From a checkpoint of a small image embedding model: trained on telescope images of galaxies (Galaxy Zoo DECaLS).
Rows from block 3 of a small image embedding model, named by matrix and row number. Rows with one number belong to one neuron. Each number is 128 + 24 x the weight over its row's rms, rounded and kept within 0 to 255. All counts start at 0. Numbers have three digits each.
After each neuron's rows are labels from the 100 images, of 14848, where the neuron reaches its largest size: "strongest on" is what is common among them; "patch colour" is the nearest of a few named colours to the mean colour under the peak. Only what is clearly more common there than usual is listed. The data: telescope images of galaxies (Galaxy Zoo DECaLS).
# gate: MLP gate (model.blocks.3.mlp.gate.weight, 512x192), inputs 96-191
# fc1: MLP up (model.blocks.3.mlp.fc1.weight, 512x192), inputs 96-191
# fc2: MLP down (model.blocks.3.mlp.fc2.weight, 192x512, transposed), outputs 96-191

gate.28:132148144151110126179137119141158141132116110172138156162169096154140156106153172098152112150140098115134134125122175115139126116161140147149142140109145135146128154143129113129139145185117128096124141128086130143132130096131122172148117084127125146134129091119110091130092130139162124086
fc1.28:097116167154161133120109097085130085138130096142116152139094131134138125171140147146096133131119133112152163114125145096151115133098150180121143121118102149141178170149196146133137145099142116154135141141154136113097134138136132142146083131102110085117144157142116143126148147084104115129
fc2.28:175138089135087139118092122142108121161113115091108109141153150152124083102106122139131102119132105151114126137108136110115112094115148158141117109191172117121118093106133078137109098117128112134139128111148149081158164145120132125162114135150120161115121102126165163082137176109111130154
strongest on: roundness: cigar-shaped; edge-on disk: yes
patch colour: brown

gate.381:102134137165149112083130110143116138109080128179146102122112095087139136194121112114061120117120132115113142108187120114135136110146104100171129127120175178108087124169123157115161150161104126129141157119125154120129117117127138096125133120140174116132126105115124143111066127141080105135
fc1.381:112135147153122158129112140094175151135124125107127067095124041115119160096111115113133161159114146094128111132134149104122106165115099129180120085128141111129157184131106163144141179157139137120134124148090086098149111141106118157173125121149145132105155103153116126138147120112072137127
fc2.381:131134114098138145144139155095107148126152096106157197146137112121095133141143149112172127103103115138149127155081117130123132125076097146121123104116122139129156175116090111070121151150166142168137114156105129133099098124142119136153132120136107092116151166162130090180135150135123126151
strongest on: shape: featured or disk; edge-on disk: yes; roundness: cigar-shaped
patch colour: brown; grey

gate.380:156141149162108114123161152107094112134099157142096094159127126112148117127160138160137159112150139137102142146157131128173158114135158143135157099170180162129168145135143141137140132156131153148140141089141151118146141103096082116129160181126078143124135115132145121047109153126133095081
fc1.380:110119140134147149181155094125122136106151132127164121091104141119118132137139085141135134116136122180110093134148165099136125086114089080091145111126136119146102112117155157129144131154146162185121098108104097134118133120146096098087159155173164110150154101108124114148137084150097165150
fc2.380:148124119130094102093130161128084109110130092113100124148124124125145156126101142132128122119127133148131129125126108145087095118132131085106150120127127119143130157133114127103124108129174144116129107114139159107120144106064147091132078159151145125177144173171114152120146130153103095135
strongest on: roundness: cigar-shaped
patch colour: grey

gate.416:096150134136121125091124138172128131148132144157101072120127135115185163129127103134119133116171129125138149131117160162118150086132123088130114131107144141091100145095148142106105113171115154120162118108104136149173095109138187110139120144193124150121131110169147164137127141074144094106
fc1.416:151094125109143112187149118093145144115117143114122159166114146116115120112063152109141141145147161117128095122122138105130097139110098158144116138156129125164152111159095120177117131082124123126120166115113114082084149111071132180098133163098105097096128142120141088118132089182133167135
fc2.416:138129130129118137130147093147150147151143126140118114107128095073118090138116109124133108138103129133117182091137139142135145120166155116121130144148145146120093088123154140154149134125098132100092126089131104165114160121099138162137144113126156084162102164121130191133145123115117123184
strongest on: edge-on disk: no; spiral arms: yes
patch colour: brown

gate.287:147143158148110068107087108124158128108113167145111084133129070123139137163136093173120148154119093121132129106176114145121107120133105118160095130174188182156135156115121149127121100132100129091143121100116120125132132134098132114153097113120129131115122107128136154036076138103131133127
fc1.287:114125121134113135103103153130114124091125112124135124182105112126100109136171186133132110131103129079126206122111127161110154102146139151130127127157112131129162167121145141143103086116153134083110123125100199140142126130175148143127119107079132116154141125143165135117123180118170109115
fc2.287:138117117152139093120160131082147128158144112123104123162168115122130108141099144136116162153124120123151187099127142142128146114111159138124116122133139125105145148113116132148126156149122129106090137071133145123133149136105129128159104180121110100140139147126140148161114117152114149167
strongest on: shape: featured or disk; edge-on disk: yes; roundness: cigar-shaped
patch colour: brown; grey

gate.492:120140119113112141118098161143117129109135167123167179120140140121150167134142136129138145123114125110146136143140166153091139120147065118118140152150140138130133110127115126114132106119105107139167134126101103115102102096121108120131105127110106131085157081082157090107121116119113123132
fc1.492:128139124124127125169156130105149136159107152102118132104133142175072162121147132132126159111094089102155104129124156147127133134136124171165108116113129123124113138141113103097113135115125140097098102112170117152160158159110117170145093112103096093135113165136092171136127069126089092085
fc2.492:112133161113126116129106152113118122127152129134135132143115100134128115142136121132148182146114126151151156200126153127161083142077129080154104119110115114110116115110094135123123134142104145158112157148143090084131130141054121145145150097123087158072086096127094125138095145130100167126
strongest on: bulge size: moderate
patch colour: grey

gate.187:155120115148135043126126113111125116143112104141125116101118123127132137167133120166135136171114111152109117129197115152103124132119094133154136134145160169142132142098142137129152167150134107113145156133141114156106154173126127106193097125135132121117115092122099135031092109135122139103
fc1.187:095122112157122140169129121139112115142132137134109123150126142125148142113121095138152143166130147174127113130131148161108119141064089136092140160136112118129116133139158139131144107134129162150119047135148113117129120132099134120140126165170083097090150135159089162139152103101085133144
fc2.187:114141131127142166125145129134106082184118090137111132122085186097069127127161135138117101135148126161096129156131141167102156105141119130098158115136131145121129146158152132135166144120111111119101144118133149149128156113120125138108168137096142129157163154112083157119153123126143099125
strongest on: roundness: cigar-shaped; edge-on disk: yes
patch colour: grey

gate.210:137110132135131133136091133124119071158120104099132145120137127125102123127138154129130117128124129099126117121114133105120134110108182194124149091097093115096146146139137136122146131092070165096142113123125154074128131128105148174092108099124097165132136150128132140127126104151128130145
fc1.210:127121141109115122119174152091136119114158164138100097149124115110190128117113076136103169102165138161139121143123116166102116126122068106125133134147124137165132104118103115134103119106119104156101167157147120143126107151108133067140093185177105134162121122137111147132129092093174112104
fc2.210:106120114100133147159179115161177164134139169120148124109112096183111122133154070129159117120110118097102141097108135121147159124123110168130132150118119165153148098127073103172118117136136127087137154125125122125127132091127111176126130169118109147140147092163092116155112082108100161189
strongest on: spiral arms: yes
patch colour: brown

gate.434:126126142148145135123109073132122153101131156132117139092128137103077105131116109162127134077085128114101118150122134125163098121122086113146089124116105136124141157141154149138127174159142154161107098109158090102139125129149105189100129109162120162086106092083097148130121126102118075157
fc1.434:133142123120122135089075095126125163110131094138149137119132160059093121140119127134134103116125118094098162133104156125148110170117131130125123119150125139144123110119085122135139163137115113102152087135139137097121115127109139144102120117097135099154141114106158147129122120139158098105
fc2.434:140135118120126145172117125128134182154112091144139102126093112075133143145120124131141141094146149067124132130156124137160122163102140138125153114138137129150138105125153150114131140136055155144155123150139088100131141099119132152122139169099142129100125137167138113155103130145130166150
strongest on: edge-on disk: no
patch colour: brown; grey

gate.64:125125114123132123149142139132162122161121137129124097158115140104129183118119156111127158131132132156126115145129131131137132172159184135150148140129128139118110120153124135113108135096118141115155157143100155127150127146099172144144063114078108151201159129120122131119135109123136165110
fc1.64:122132120138131132183150134142108099136107154119139144171133133157184187119093146120123111183131160171101158126139120135110095132160130152173139147152118140118116146162182160112121099152110107149123119106085159173110148078112104112115105147155130113194116130149096137126140111123129139136
fc2.64:133144113098117119134097122103134154137121081169114112134149170117144133130099146134126088152097100178152169126128139069098129119121118076162092124108113135123114140114176113172171155123147109144077137114155122138129138077094173135143118103121164111117092144126146120119156132105125112123
strongest on: roundness: cigar-shaped
patch colour: brown

gate.1:134149166153114122082117166099100130101111133137114160191126127148136093111129161153143137140120116088121143103147132139132135134112146150143120106149128152153187168153123123126148115139142120092148141125119160132152110097124106137119121089094125133129149142100143123078102154116127085091
fc1.1:105142159124170113119106056090111112143143103132145137102118123100141172149106087102118154149132155159121120125112144105134110145127108092102117161091113140192143148125175168137138159120119114150113088150115097132093081145114134082107110150128127096108126134143113088147128101140116155120
fc2.1:167124123136077128159128110135155126149108133115113067136127104146127134098113091133111147157104112144109164080150132098150117157129161135130126087148156095116124152118141155210142164138135122131115122089120113116174190147091135151147110151142159110118139109113119145083116123147128141120
strongest on: roundness: cigar-shaped
patch colour: grey

gate.309:142136143133132089113131109110140170116113108132108108095138089118098110189132111132096114101106065128148140069142096123137143094095134105152082107143164182137131090136111112106125150112129155123128117084164138162111144124144115127141099102121171103137121145131168166103106142110114096148
fc1.309:164113108128106123141120118110143125103154125131115111073085077127080122095124102130114081116115132114129100138118109176127101109138117114140120139135143111138130151123107151089127168162137159119099113132108128104126135102115143123151160143166162115073151162161123129126125121124115095146
fc2.309:151137132117133141120136140156101130072150113105159167126142129139130079113122127116147073137117100112154172129120092138131150106136137082146110137126127156136112107112112124136092108112131155129113146115103102179083105137200130132132133118122141118134127084119133128104148205116154142124
strongest on: roundness: cigar-shaped; edge-on disk: yes
patch colour: brown; grey

gate.453:137142128157131039137113132103149154106114138133124094123119089097132166172105093184103137173102139145111119129198103141105101160109091113142110117135157166138101130122138182139147143137112131132147163121138147138134123151117140106155110111160142130114123131160084146042096116125097157137
fc1.453:113131131132133122139114137156097065115101080123114130181165093132170122120130114110138125170072127110114117130094131137147170120155168126101104118129118126133153120129157139099089108105097113144140144139110116154147107128154098131054115140123140134106128118132130125116119163133118115121
fc2.453:152110101120138130137100135151101073126127100117120114165147114168186113124133087111166109128101102144128146114142124158150147152138143119091146134122144129120130162129158111147111111119128089095132131083124132174101140123136113126116142173146141153113159057094114115094113157138122135137
strongest on: edge-on disk: yes; roundness: cigar-shaped
patch colour: grey; brown

gate.132:110151174144148084093096107121110138109123105118127118150138083140147115131114103124162141137126090080086131127125158112116101124112140106130094073098124160144155182126182185133141118159127132136100135166086115145085122155132135119150113143138094129093080122141120116135127139108098149135
fc1.132:135107095113076130159150132107142101127114168102142126127150121125153182127117143132105180131122133174157101133164106162117116160137087102143148109175153112094115158132110136152127126124160138124128136097132163114178114144121131144124119131141158098160153122107116136116109098132177167091
fc2.132:125144141116160113118156140147162141147166154148136147136144122143131142134111145146151160151135132154132140113166135126155152115147146113133077158100104129151120108117133133129134120135107125086103170137158104158103117143118170150142128065093150137119123113154082123073106124117140150129
strongest on: roundness: in between
patch colour: brown

gate.127:110128127130134135157120147137138135159141139135143148180142173147122178130108163140134110123133115131145103105140158090129167160135183179163155123113130123129132129140136104125134138105186151161136093159129122110109152071104121176127149127118171158167198115139180138119138142133118097076
fc1.127:155137127132113127176097091096128104136125122105126130133136095106074115138206147142126094166139151141113114115155144132067145144158107163167100150130129130114121167116130137130109129140176134120118144159115097147127155190114114114152052129119108144127097137182095136141127121124099118127
fc2.127:109122131138128139143160151157139169103132121131149126172158113097134116128154126128147117129113157103086140078114166154126115143147174133121067152150122138141114150114059121142138134133153143108126132118120082120157092121118117145138120130141110122112195118126120114127130110165116109167
strongest on: shape: featured or disk; edge-on disk: no; spiral arms: yes
patch colour: grey; brown

gate.373:143118067097088111145145147182132163146140170105134118139167132133168128102104132152186142117133158135167132145127149117148154132148123138167128156139175116082096093076122109134114121184117142136141163119080132123131128131135113113144124156176131140165132095105152136127112115154106152146
fc1.373:149135066105066119147109128140146140137143150145143113122132121116131150099119128160189146143144151149136154143144137110153131147138145126180122158169188118072101115093134150130113157162119139166131138149086143144134114160140140121182115145164133120155108114158152125131094128126098172160
fc2.373:150141140113126067135098087136093117125148083112158149137121114113113113167113142142134136164111128156077152140137156111135099163098120106115121132138146134205155150088154160119158141142124090134100122113104111115064171157121104113102149089131112105130077109115095150111059133136091131128
strongest on: edge-on disk: yes; roundness: cigar-shaped
patch colour: brown; grey

gate.443:124137127134131124123121075112169151148144108124140139126137150164117129136116154136134153109143105130132098137120172110139102120136168167190066125102133139120132125142083092151143154104157100091080132109135102146150142130115171160134086102086110166116086163139082137133135138125076134118
fc1.443:142134144135141122115115141126144130142123088114125151143127151097104108125127146136121151133094121065093151122123158105105112193165142154148082116141127135100124107128135121120139138109128080085132154133124122145136129160112160153119103093100148156158113144121141141130122133143107108084
fc2.443:150134121137115125136160157125156128083105119142093136133127159120098115147132146115116137109158162176143161116144139136162093145148106138131138098137158134140106141158097106143139162130144123136095090141132142139151129130112130152148125107115130075171196140110099071068136133118150088081
strongest on: edge-on disk: no; spiral arms: yes
patch colour: brown

gate.361:119082075098089069119123122108156147120165113111164116144129114133143112132113113152144173150137151131114138125132119101127130154120113114146113207209117113121154148062165170126108104102131136145149131178112112123082093153130114107110149153152121094119132139153167107100138130089115139155
fc1.361:153189158170133153120118138132110116108131130077111121139139150150113111117110143110136117123113130082141135126105103126130134142150124127097109120096118125188151174140149143139111092095129144137110097146135110103114125126127136148085155117132130126098127156112144137156183144166167142130
fc2.361:122151071115079142122108137141123109170133132105140117136138125155136096086117105142137113140092082137132152124115125123157115133122141144150103113122180128052117127133118113146113064134134112107099111121106126104163104145129137149086054119147134106123105154138115132137147138126130131158
strongest on: shape: featured or disk; edge-on disk: yes; roundness: cigar-shaped
patch colour: brown

gate.299:138125131114112132100181144132180138121129158129138136120107129104106158133160134141127133118131188118126133131141154105138131092169124162128108106139130143122104090121059112109122165142158166125159093149147091137107128153137132133147151165142137094142186107108122121128124120140144143171
fc1.299:129132119136136130118089148101091102098122101106121148122159085108093070119117107138114112103094113124118069093141116081134129143099124118125113149127108127137152146153127138139146132140171078108114110112111154152117132138162160124157139113100150099129149145120152129134133156076095130144
fc2.299:114124121108138129177151134101156131145135159136119060117093106124127161137152086133120081118145126132169116118130139141109130088159125149107129146133104131139167102130127114132144123153150197161143135119132146177117114097107119132138139119150146182164164158112077111146144117134129160120
strongest on: shape: star or artifact
patch colour: grey

gate.326:133161148156116117128118128117116147108128102138123192142118154159153123143099136123142130138155157145138151153128157146127131157087117134100144150131123164134180135181168117164085094114143131158143113127127130120114121131109128125081121115134119113095149127161125129120075191107095135166
fc1.326:127130143150140138125152169137117156127098165115132142130154152149144148171095124101118123123109103116138095137135114162105130145159110134124083163112149149130086092153105126168125123114145156095126144124140111138123138124111137137077147100118133167120122074081112129126090133140173147120
fc2.326:114142083104160081113117132101123119123136089042190134125137096158140128152102134160138145152110134109148126092176109136130138119122121140122096128131102170161174162097137133130105164180130140162128125159140107114084102148134123131144197148179134119113134156168150141150117142130118157151
strongest on: roundness: cigar-shaped; edge-on disk: yes
patch colour: brown; grey

gate.182:127152150130144043088112080126119133107121118138119101138110109055123145187149114132107108108115133104097142085166121103126135115161099096135109158141188194177128130139100109114134135131131138120134135099141134138114122126122130103112143128129122110145119121097131124076071123134118121090
fc1.182:122119100142117148168127134134128091158151128118151146086162143163155121109106120126169157174137140164151102160135160153095152178085139194124135122116113103116133140122136140156114146145125098136138127177108135142137119152119113141139122091152129173112129121117118100127136108127157124112
fc2.182:116133131104133128147140213118109153128153140104152136142231157109136129141121154127150191151107168130127119157112110116144123183097104111147118103120110116134120130105087142144081122122128112154142127170128130125126132157161121100103161095132143157109138127135133125154123178135142141133
strongest on: shape: featured or disk; edge-on disk: yes; roundness: cigar-shaped
patch colour: brown; grey