config.toml
model = "image embedding model"
horizontal_flip = true
num_classes = 3
norm_position = "post"
conv_stem = false
init = "trunc_normal_002"
beta2 = 0.99
lr_schedule = "linear"
final_lr_fraction = 0.01
Rows from block 3 of a small image embedding model, named by matrix and row number. Rows with one number belong to one neuron. Each number is 128 + 32 x the weight over its row's rms, rounded and kept within 0 to 255. All counts start at 0. Numbers have three digits each. After the name is the row's rms in percent of the matrix's.
After each neuron's rows are labels from the 100 images, of 14848, where the neuron reaches its largest size: "responds to" is what is common among them. Only what is clearly more common there than usual is listed. The data: telescope images of galaxies (Galaxy Zoo DECaLS). In brackets: how many of the 100.
# gate: MLP gate (model.blocks.3.mlp.gate.weight, 512x192), inputs 0-95
# fc1: MLP up (model.blocks.3.mlp.fc1.weight, 512x192), inputs 0-95
# fc2: MLP down (model.blocks.3.mlp.fc2.weight, 192x512, transposed), outputs 0-95

gate.34 130:156139070131091129144105086142091105111089102134133141175089121110110145091118147098126080118086061141126072185109156075086104101136099112138085185195188220164132124135125099129184069134131176138108104135136116103111127069147135124139158115154168094136161104147162105123074134084097102128
fc1.34 102:101125135153158116133160152149098184124132141076145138176148150184141115164194138162132153166101187147096140115156153156169116128203165139092188111096111117129143144111139161095104093122114100121120145017162117149073109117146099145104095100125084144092046160069168142121146128171156132086
fc2.34 094:163157118075063135111069130132150140103105160096130146135139165134075106073129111149109112128092115151121131179110130086140176103088103120114162188122146135206127096162177068147149087214155101101099111103149135078090055106127119153164125066199116122083100188113128148144111099107166145093
responds to: roundness: cigar-shaped (34)

gate.382 149:128143111125097094156170081112090147108181128113141097159105162128080177058086101126125093176102131125096133144124145135095095049118109154143111174187161241142155125104102132131145098148186134145101139147154123168116107067127127127067123123142119122160160168129188107095089143077078132105
fc1.382 099:140080089144154158123137179071117083145122108157127140125180102161112109143175086104166125173087112169102125148105124114108154154110146121137188157121154118103151195152160088145156144159154119154139159082177140139116162121097125138135178105157127138194121075159123098145137159148166142143
fc2.382 093:185168106154110152160189136128139095112164140097088164150136094148129126151188089164110111148032099202085052172129067121138062083173097132147114158153128138144167130143129121068112067129118133124156163122161110140142130123111121152175174072122121125104143085083147110146079101164130233083
responds to: roundness: cigar-shaped (28); edge-on disk: yes (26)

gate.107 156:144156092149115116172160107115131157119170126138117116175094120122119166068092092169080108196150147137075118104143122078088110105109094136137134148131172191058140124155128180188173093082178173176096090130096133107147114062127091128092119083062082119103110161154169093117124158040043140101
fc1.107 106:117135150154173145168133144111135178111137154172124120144100168144100178089094119157094144189165123123114109118206134094112140125126126058115128105120131132089149119179110125178180117109161169172091104128149079066146058100127074128116081103077127150099107145144161090129063160070091116129
fc2.107 101:170118088061123091122107128152207219109121084163133144184121181183115155136146138127131112168144122164083150199159125093134157185144142152092101153174144114145096099103127084094117136082127143121197103083122073116132164169160161086190153140100104126104091132105173109148097172089186078172
responds to: shape: featured or disk (61); edge-on disk: yes (46)

gate.303 060:140104121127155138184156107137135162122146144126114165184127187172174085111109099246105126153131174173110150111133102115094135110109107124123146150120135122072129114133124158102192116133124072123105089172127241115110209151153124129127121121085108103152108107060080139111118099182140085125
fc1.303 074:160173144110119119214162169108130205080154119087126172169155134040147139144124097137106083092119089097093128024125106118131102092123153210167144176141146133132112139124081164145150131157127169126141143081067158155170136143110094204144136086079131128064114126215194150149144143132064117156
fc2.303 068:122111127131179141085054127137124104114103108087124140101110130111148112169148107094097105112116120095159061093113122110067066087203093104083132136113139106099117130168120127079092115085104083121134166217137086115113126133064144111171145212073115128153143120151177134128158063070096131120
responds to: shape: featured or disk (71)

gate.17 107:125140143189184144123091108077095096089148082065078063085119104138118100125127135107145121105148126119134069146163150092087157076113125146092148118100155176154159148149145133127156144156157033175147123143109120161140106116126129128125105129160198083090124143142148094082131162086107188095
fc1.17 142:143167146202084121127194178163073155117149134121187171180115107121117127105149134109108154154091134084107148130068146168098059048143184143105178078151107120142113121094076156092155125105091135113170173155086133150141104097189168210150146133148168140097119128103079161118119164134152150119
fc2.17 121:086132144186141154158124132180076085108132147150133131209093106192095106114148144103099164191135137075159139119146140146122115145147145113104139115097113110107153125112064151118142102112172146159075214121170158164157113128215107151159129123101103132127076170117103174131129130174093100148
responds to: roundness: cigar-shaped (40); edge-on disk: yes (34)

gate.487 070:168129151089112149151113099102176094121169139181102092117138129087139134125136110091099093177153164114151140127130089105114159164087067146055192150138118147141137106123118162102121124142196108125099140122099187100178086120182132138178106123140172124055111164088143166141144194088163113103
fc1.487 074:112121127102115134154136128126155125146131140168148108165156176110100105095149133150140140107131194104182157098090182170136203138061158128111160149155160117108136132095071139172084138088194171180125113118122150130172053137173082148128116184083123121104044180148118114162100106100134084169
fc2.487 080:154131104146161130164105131152160218125122130127125126165127152206173177122103168170199081149146103186177120127132121134133144154189112107114153143115116162080117112176036145133128096157075127127091119085164195083082110094163162120158187139106146128102104070151133183110166127123149095126
responds to: shape: featured or disk (64)

gate.180 097:106174148110028084143138162162157107139122159148150109148127140120112128146172129109117103113108078105162139129065135140115133141139093113161130093135081154168110093090123092149164143133166126159124115138130196140145142143134178152175183160146161124156176160190139125135139157115145204180
fc1.180 106:179120071137124141108142127122106183113184073119087130139143097149112173130105110101134109141119099127059071110157134093112098102133122120091122118154186113045069104181107088123147119142072143158161077158105127108133142110106105148180114116089137120124163109108141087105104131139142100114
fc2.180 126:173096119117063163174135170166184164171114057139136155149152213163102173119141144137097088138116123103110143160142134143139157115102120140131134085139140074098084053091104141128100103131090151121131124141137128084106112124139146173165100143100114096139153128193106137102137128097118120141
responds to: roundness: cigar-shaped (52); edge-on disk: yes (33)

gate.232 106:146176156094180140127139141108109156114177124128096093071120115114108093148140107144115173130087177119128094105242106085114138073133077147077120088078147148075173147150097137122114157121118096163075150120101109056135128127165056134077087108115143152112145149103130155160093150139141162110
fc1.232 128:122097074121054138127112169193122143150092162103166176139149109116188131128162131144140124076158111139146177146050135124169135138155153117148173144203133124133061051056151135094102097125083120088187139101131109198158136154124182149177109129150116091130096103091086139157190113171142114163
fc2.232 140:149127115057089108118126083133144089171128097137114123100038159107153068140115134126074115154180170159180154115108099099085102162063123148069096130178096058119090081094125097118106106147202120153166128136123130145158126175169140085126150094087170142108107161079118123125152156155138130136
responds to: shape: featured or disk (66); edge-on disk: yes (46)

gate.152 137:127150084167120144175149116142081160135145142131145128155087124146077145067103135101093127163109091107102108093105144091132116097089116137117111187181181254120121125178136144183162071128160156135098133169137120127119145077131100145108140111124146109139168183150174128131079127051093123103
fc1.152 093:097101110067137113093124084146148080114123103070139125131143047094174081161119153136127147075132129114057185123172114116156068125087179066144164152116128118134133116124153141086126149089142166107166134106125117147095022185122129070147106075149084117141136046123079117093148146149112131116
fc2.152 100:121115102152145126136138108141154128189134135115181119096135117181195155144097159183143165111149123202128137164156146166180128141142157120147132162155117089097116123161142099125165128156091065116149122114131077106157138128106148111144122108156141128072105074090103050101164091144131174118
responds to: roundness: cigar-shaped (43); edge-on disk: yes (32)

gate.16 152:137139102107091126143141091093150146131157138078115096110117098081093120078086087181122108129137122124147146093110133120099113083070127125108138140161141245118146114081165122077143121154178164155102154145143164148099116119099131140095103104140115101179148176103165146096123092100103149106
fc1.16 101:109122082201127129223148084120089162115180156082151109164094114135140141118103116092079117075132106130144146100144068136113092130152148130154088118140095136096112102125122170164158118165114126143192158139051159177120105175131124116126106115123105111072141152089145100073065164125126181071
fc2.16 106:117083120122155143087159108129147134096175144158137084069061159144112067074064147150098116168155168151132149130117126122130125177112082173071157201112124087130102115156167158116151106187173094101104092093074157147096115186142145123135137086113093131107057153061102169135112160199148161128
responds to: shape: featured or disk (64); edge-on disk: yes (54); roundness: cigar-shaped (33)

gate.329 097:116125128086091115114122139125086150160148088078110103146129133160120125095130111118169109132159145126135164161060120155069108143193148090100165185187149166097156117090094139050091125186106074159129138140129144204087122141115111122095119117082130118137131100121120161106128096172158080102
fc1.329 088:060084103120158136097103111060116100180121150116127130098083125085094087120060129180121060137114101092141128135189138083148145129078104076140117155083123135137100118113145093120190100101163103141108126191158134126163183127058087110100127136188106163197222114100103089136032131143101134145
fc2.329 105:171137124091133119096081087098192105180136138141164092136140095083142087166100143148119123133173126127173130083140123119111128141075110119153051151156092131094182096110144150128085195049124145116139121123169097128162125130174082113146085115060055129120098123115091160109129130025140071122
responds to: shape: featured or disk (67); edge-on disk: yes (53); roundness: cigar-shaped (31)

gate.260 092:155079117128129135176087097102143090125162121119113117121130144086119075136137122147095072139090076125117096137178113097192068141116121169131112140127103101133140101101158179157204102163141156100094125143105203123081119154159116173148086108190175178118199074131108193117109196134095093142
fc1.260 124:196167144128125151140129131079150111104122100131137097100115161138106132101133114095108130106101029125124062101151120122147119105119052167104143104140132126158156143164162123186224091125115111083102075185103204029144175155122119165150139125148157165115159110146153131119069165122125081147
fc2.260 104:123091171107152121074102153098188113167159154131150058048124117118170097177141152169153170151151125164138104106145061155165131124127151170123123115116096101096100125128146151118108124144094079047133093185086137111159138195114146128119138111137152135089129091141063124136149086103127155132
responds to: shape: featured or disk (62); edge-on disk: no (57); spiral arms: yes (42)

gate.12 090:148146123129087149088074103102135068183115094109119096095149173134110104123155112107175108123153148147167134169084108117113130137146082102140103127143180128135154121100128082084085144184123108114156111126126127146085122176104103145160088119122153073138121087109077135120128098130128075105
fc1.12 089:116122164148115163124125128090142131121128046152146123139117205147110077087122068135169131136119179126152134162111126187109139118131102129093138102104159123140226145146074136134109115190112082134116103129129199164070142115157126175132113120120166129088101076131086160130138115118117076113
fc2.12 112:077109116170100135155155165230106091140154112120147152170145133191110157093146141144140174161105130109088154188099149140151134135151163151135189134098144135131064108137150139129151083171171134128139187127147146168112126141111198184120153131199170082136146158136135149156122121199114216123
responds to: shape: featured or disk (62); edge-on disk: yes (39); roundness: cigar-shaped (33)

gate.448 130:155150118140100096098125115061101119131114143105139116089117174119116130132110074157124131139148131159156166166140124146115129088133133073121106165201167235150142120108126133107128076122133140098125089116158110142117165121097094103071075129100064108149154122111128104104087082118107077098
fc1.448 121:116128161151138136087164209148144127130131149170141152096125169152091123163187080179128190190092175155136190130171089111137162123160141172134184143095118139133123137152122076150130104174152097081072104125155187096158142120204108179149076140143135113095124197127138137120147168131131076115
fc2.448 112:086126106157090142115109110134127098081148109136131185121156100148084145195145068128168120142124165121130111116072096125096087178188150081110150125155114178137113141129131089155165157069151137141181115147167074177128149096170157138137144152149114126155145127054115068095126145174149160133
responds to: shape: featured or disk (62); edge-on disk: yes (39)

gate.126 109:108146162150181180150105112101076101118107091133109089118070135038151061122115133144076119109102094101116084096134126093175075110112080091068112066099180180159221183117106188141150077082160144068113121139122115060166135121126054113155085129097124126149143160150120179147083155109145053160
fc1.126 111:087073103150102100133121136193122139113127100074097144089157156179135119118142126139171109095184165114133152138169085136094119141155157069177105136122133124123108126137141149097074120123095121160176174112187104227088135190094155159159111131151097107141065133056092117108143103184175152086
fc2.126 104:142125135084157139055073116041110132131072130102111120079148147108069138140142082115164135059079101130103131110123130120158051159147173171112156136099097092169154147166157076066120124161129122128097121074107136087156073130140116113122110090154137117032111147073088109139107125172155129058
responds to: shape: featured or disk (63); edge-on disk: yes (46); roundness: cigar-shaped (36)

gate.440 146:179179105152120108130121119079129157102111133137133094157139126112142154114104150113113081132156088137106094153100093138120163059099116141134149137197162233126154143130097165138138101104135087121131073095096091131105117125117126111111126111095137108079130065121147068118122126103056140087
fc1.440 113:167155118142098168107165144102117061134128137147125112149132153131073078126103114172091102160088138126152105128117045149099127112151099175162112167153133141110141116167137121135123141142155134150102124139128131125135157130163137145123179075167186106150177171081135142138093143093164132136
fc2.440 102:094131147163167121096152116118114182074108127137095147120130128153076104156152132092142164165079163122091117183106092189098083106159121076110193165118118133155104130117143086127144107138128134130163106083129130185111137132139128119126171178139181173158122110100090140137083095189171164106
responds to: roundness: cigar-shaped (55); edge-on disk: yes (37)

gate.251 137:207202173112098096078091099091117095096084080093075112129129141120139163100102100121125134092090154127092104136087132055103114123125147144166116155193223178164124182176113117076153106070149122094149122079169043152123122101135130064090127168112128126148105113124133107124110091084098093109
fc1.251 121:088098124132161139125154153126124101154150130211120131116167103121169104155163139131086120161112141186163108172167107097168152136163152162154200063085064112064094118073129167123134121111203143175083140132142167119144167171130070156138135118106135118135087149077083200140110148219097120121
fc2.251 125:163135189166144135164150139109085137059119110126080151136174071049113080138167082116103142098080096153145116126091050107066102104153149085096161107101147117146202192165153135143134165111144149139165129113105177166132144135165169150173163115146118147148134167084075121108133160175139135114
responds to: roundness: cigar-shaped (31)

gate.50 082:125137134092145155143154143121188167137121137085143142135160093026137125123136130140082111118145147149133126025090096131146086152140184158143126096116133136075116150126168153111161120110095175119193124106114173137167086159088153140151161104059060102115095106128098174122109150115144130151
fc1.50 091:136136119132179129095145142134123143135173109106164058086139128111132145128124145189094138117152119173104103160173069167111158104110114151203165086127102133124135090152156141099146173059127155122165135123040101103173173146079138135155108102128129125020086145138136124124138117142102142067
fc2.50 088:145124124170138140141079121115041075179112115195103093092110126129075083110085159104091106092085074155127125191128113083112175135083135102075156057158156136170073119086170180109110162109086123128169140123137134149152131129136150094130107165131171143115160156129128117119142130109120148109
responds to: roundness: cigar-shaped (44); edge-on disk: yes (38)

gate.82 133:134150110148070136098083111076140143096159121108135094124126161110141141113127128110100094126171135127141170121072134167108159116094111121139086144182146255142154136109169123109095094125169119159132144103168115153085108110114152128110132110091118097159138134121191094092123135082111150132
fc1.82 095:160121126166115154129137155117185059121115147175142100146139150141142138186094142112136183146113134161065062178165127144103157151135121165107150110071144142168121135154119119155160159081130102132087056161089124032155182093131162057064166110154104090108161115169161111118136141090148131153
fc2.82 130:100126170160119135071133086126153128068138109106119133127114140134186182128114108097196146160114169114106128093118220188137094128174162099140093111108138117152137117137119111171139178120175106132139073145163113124078097041131137156125153156110108126156144075129194107150124156123106157122
responds to: shape: featured or disk (60); edge-on disk: yes (55); roundness: cigar-shaped (40)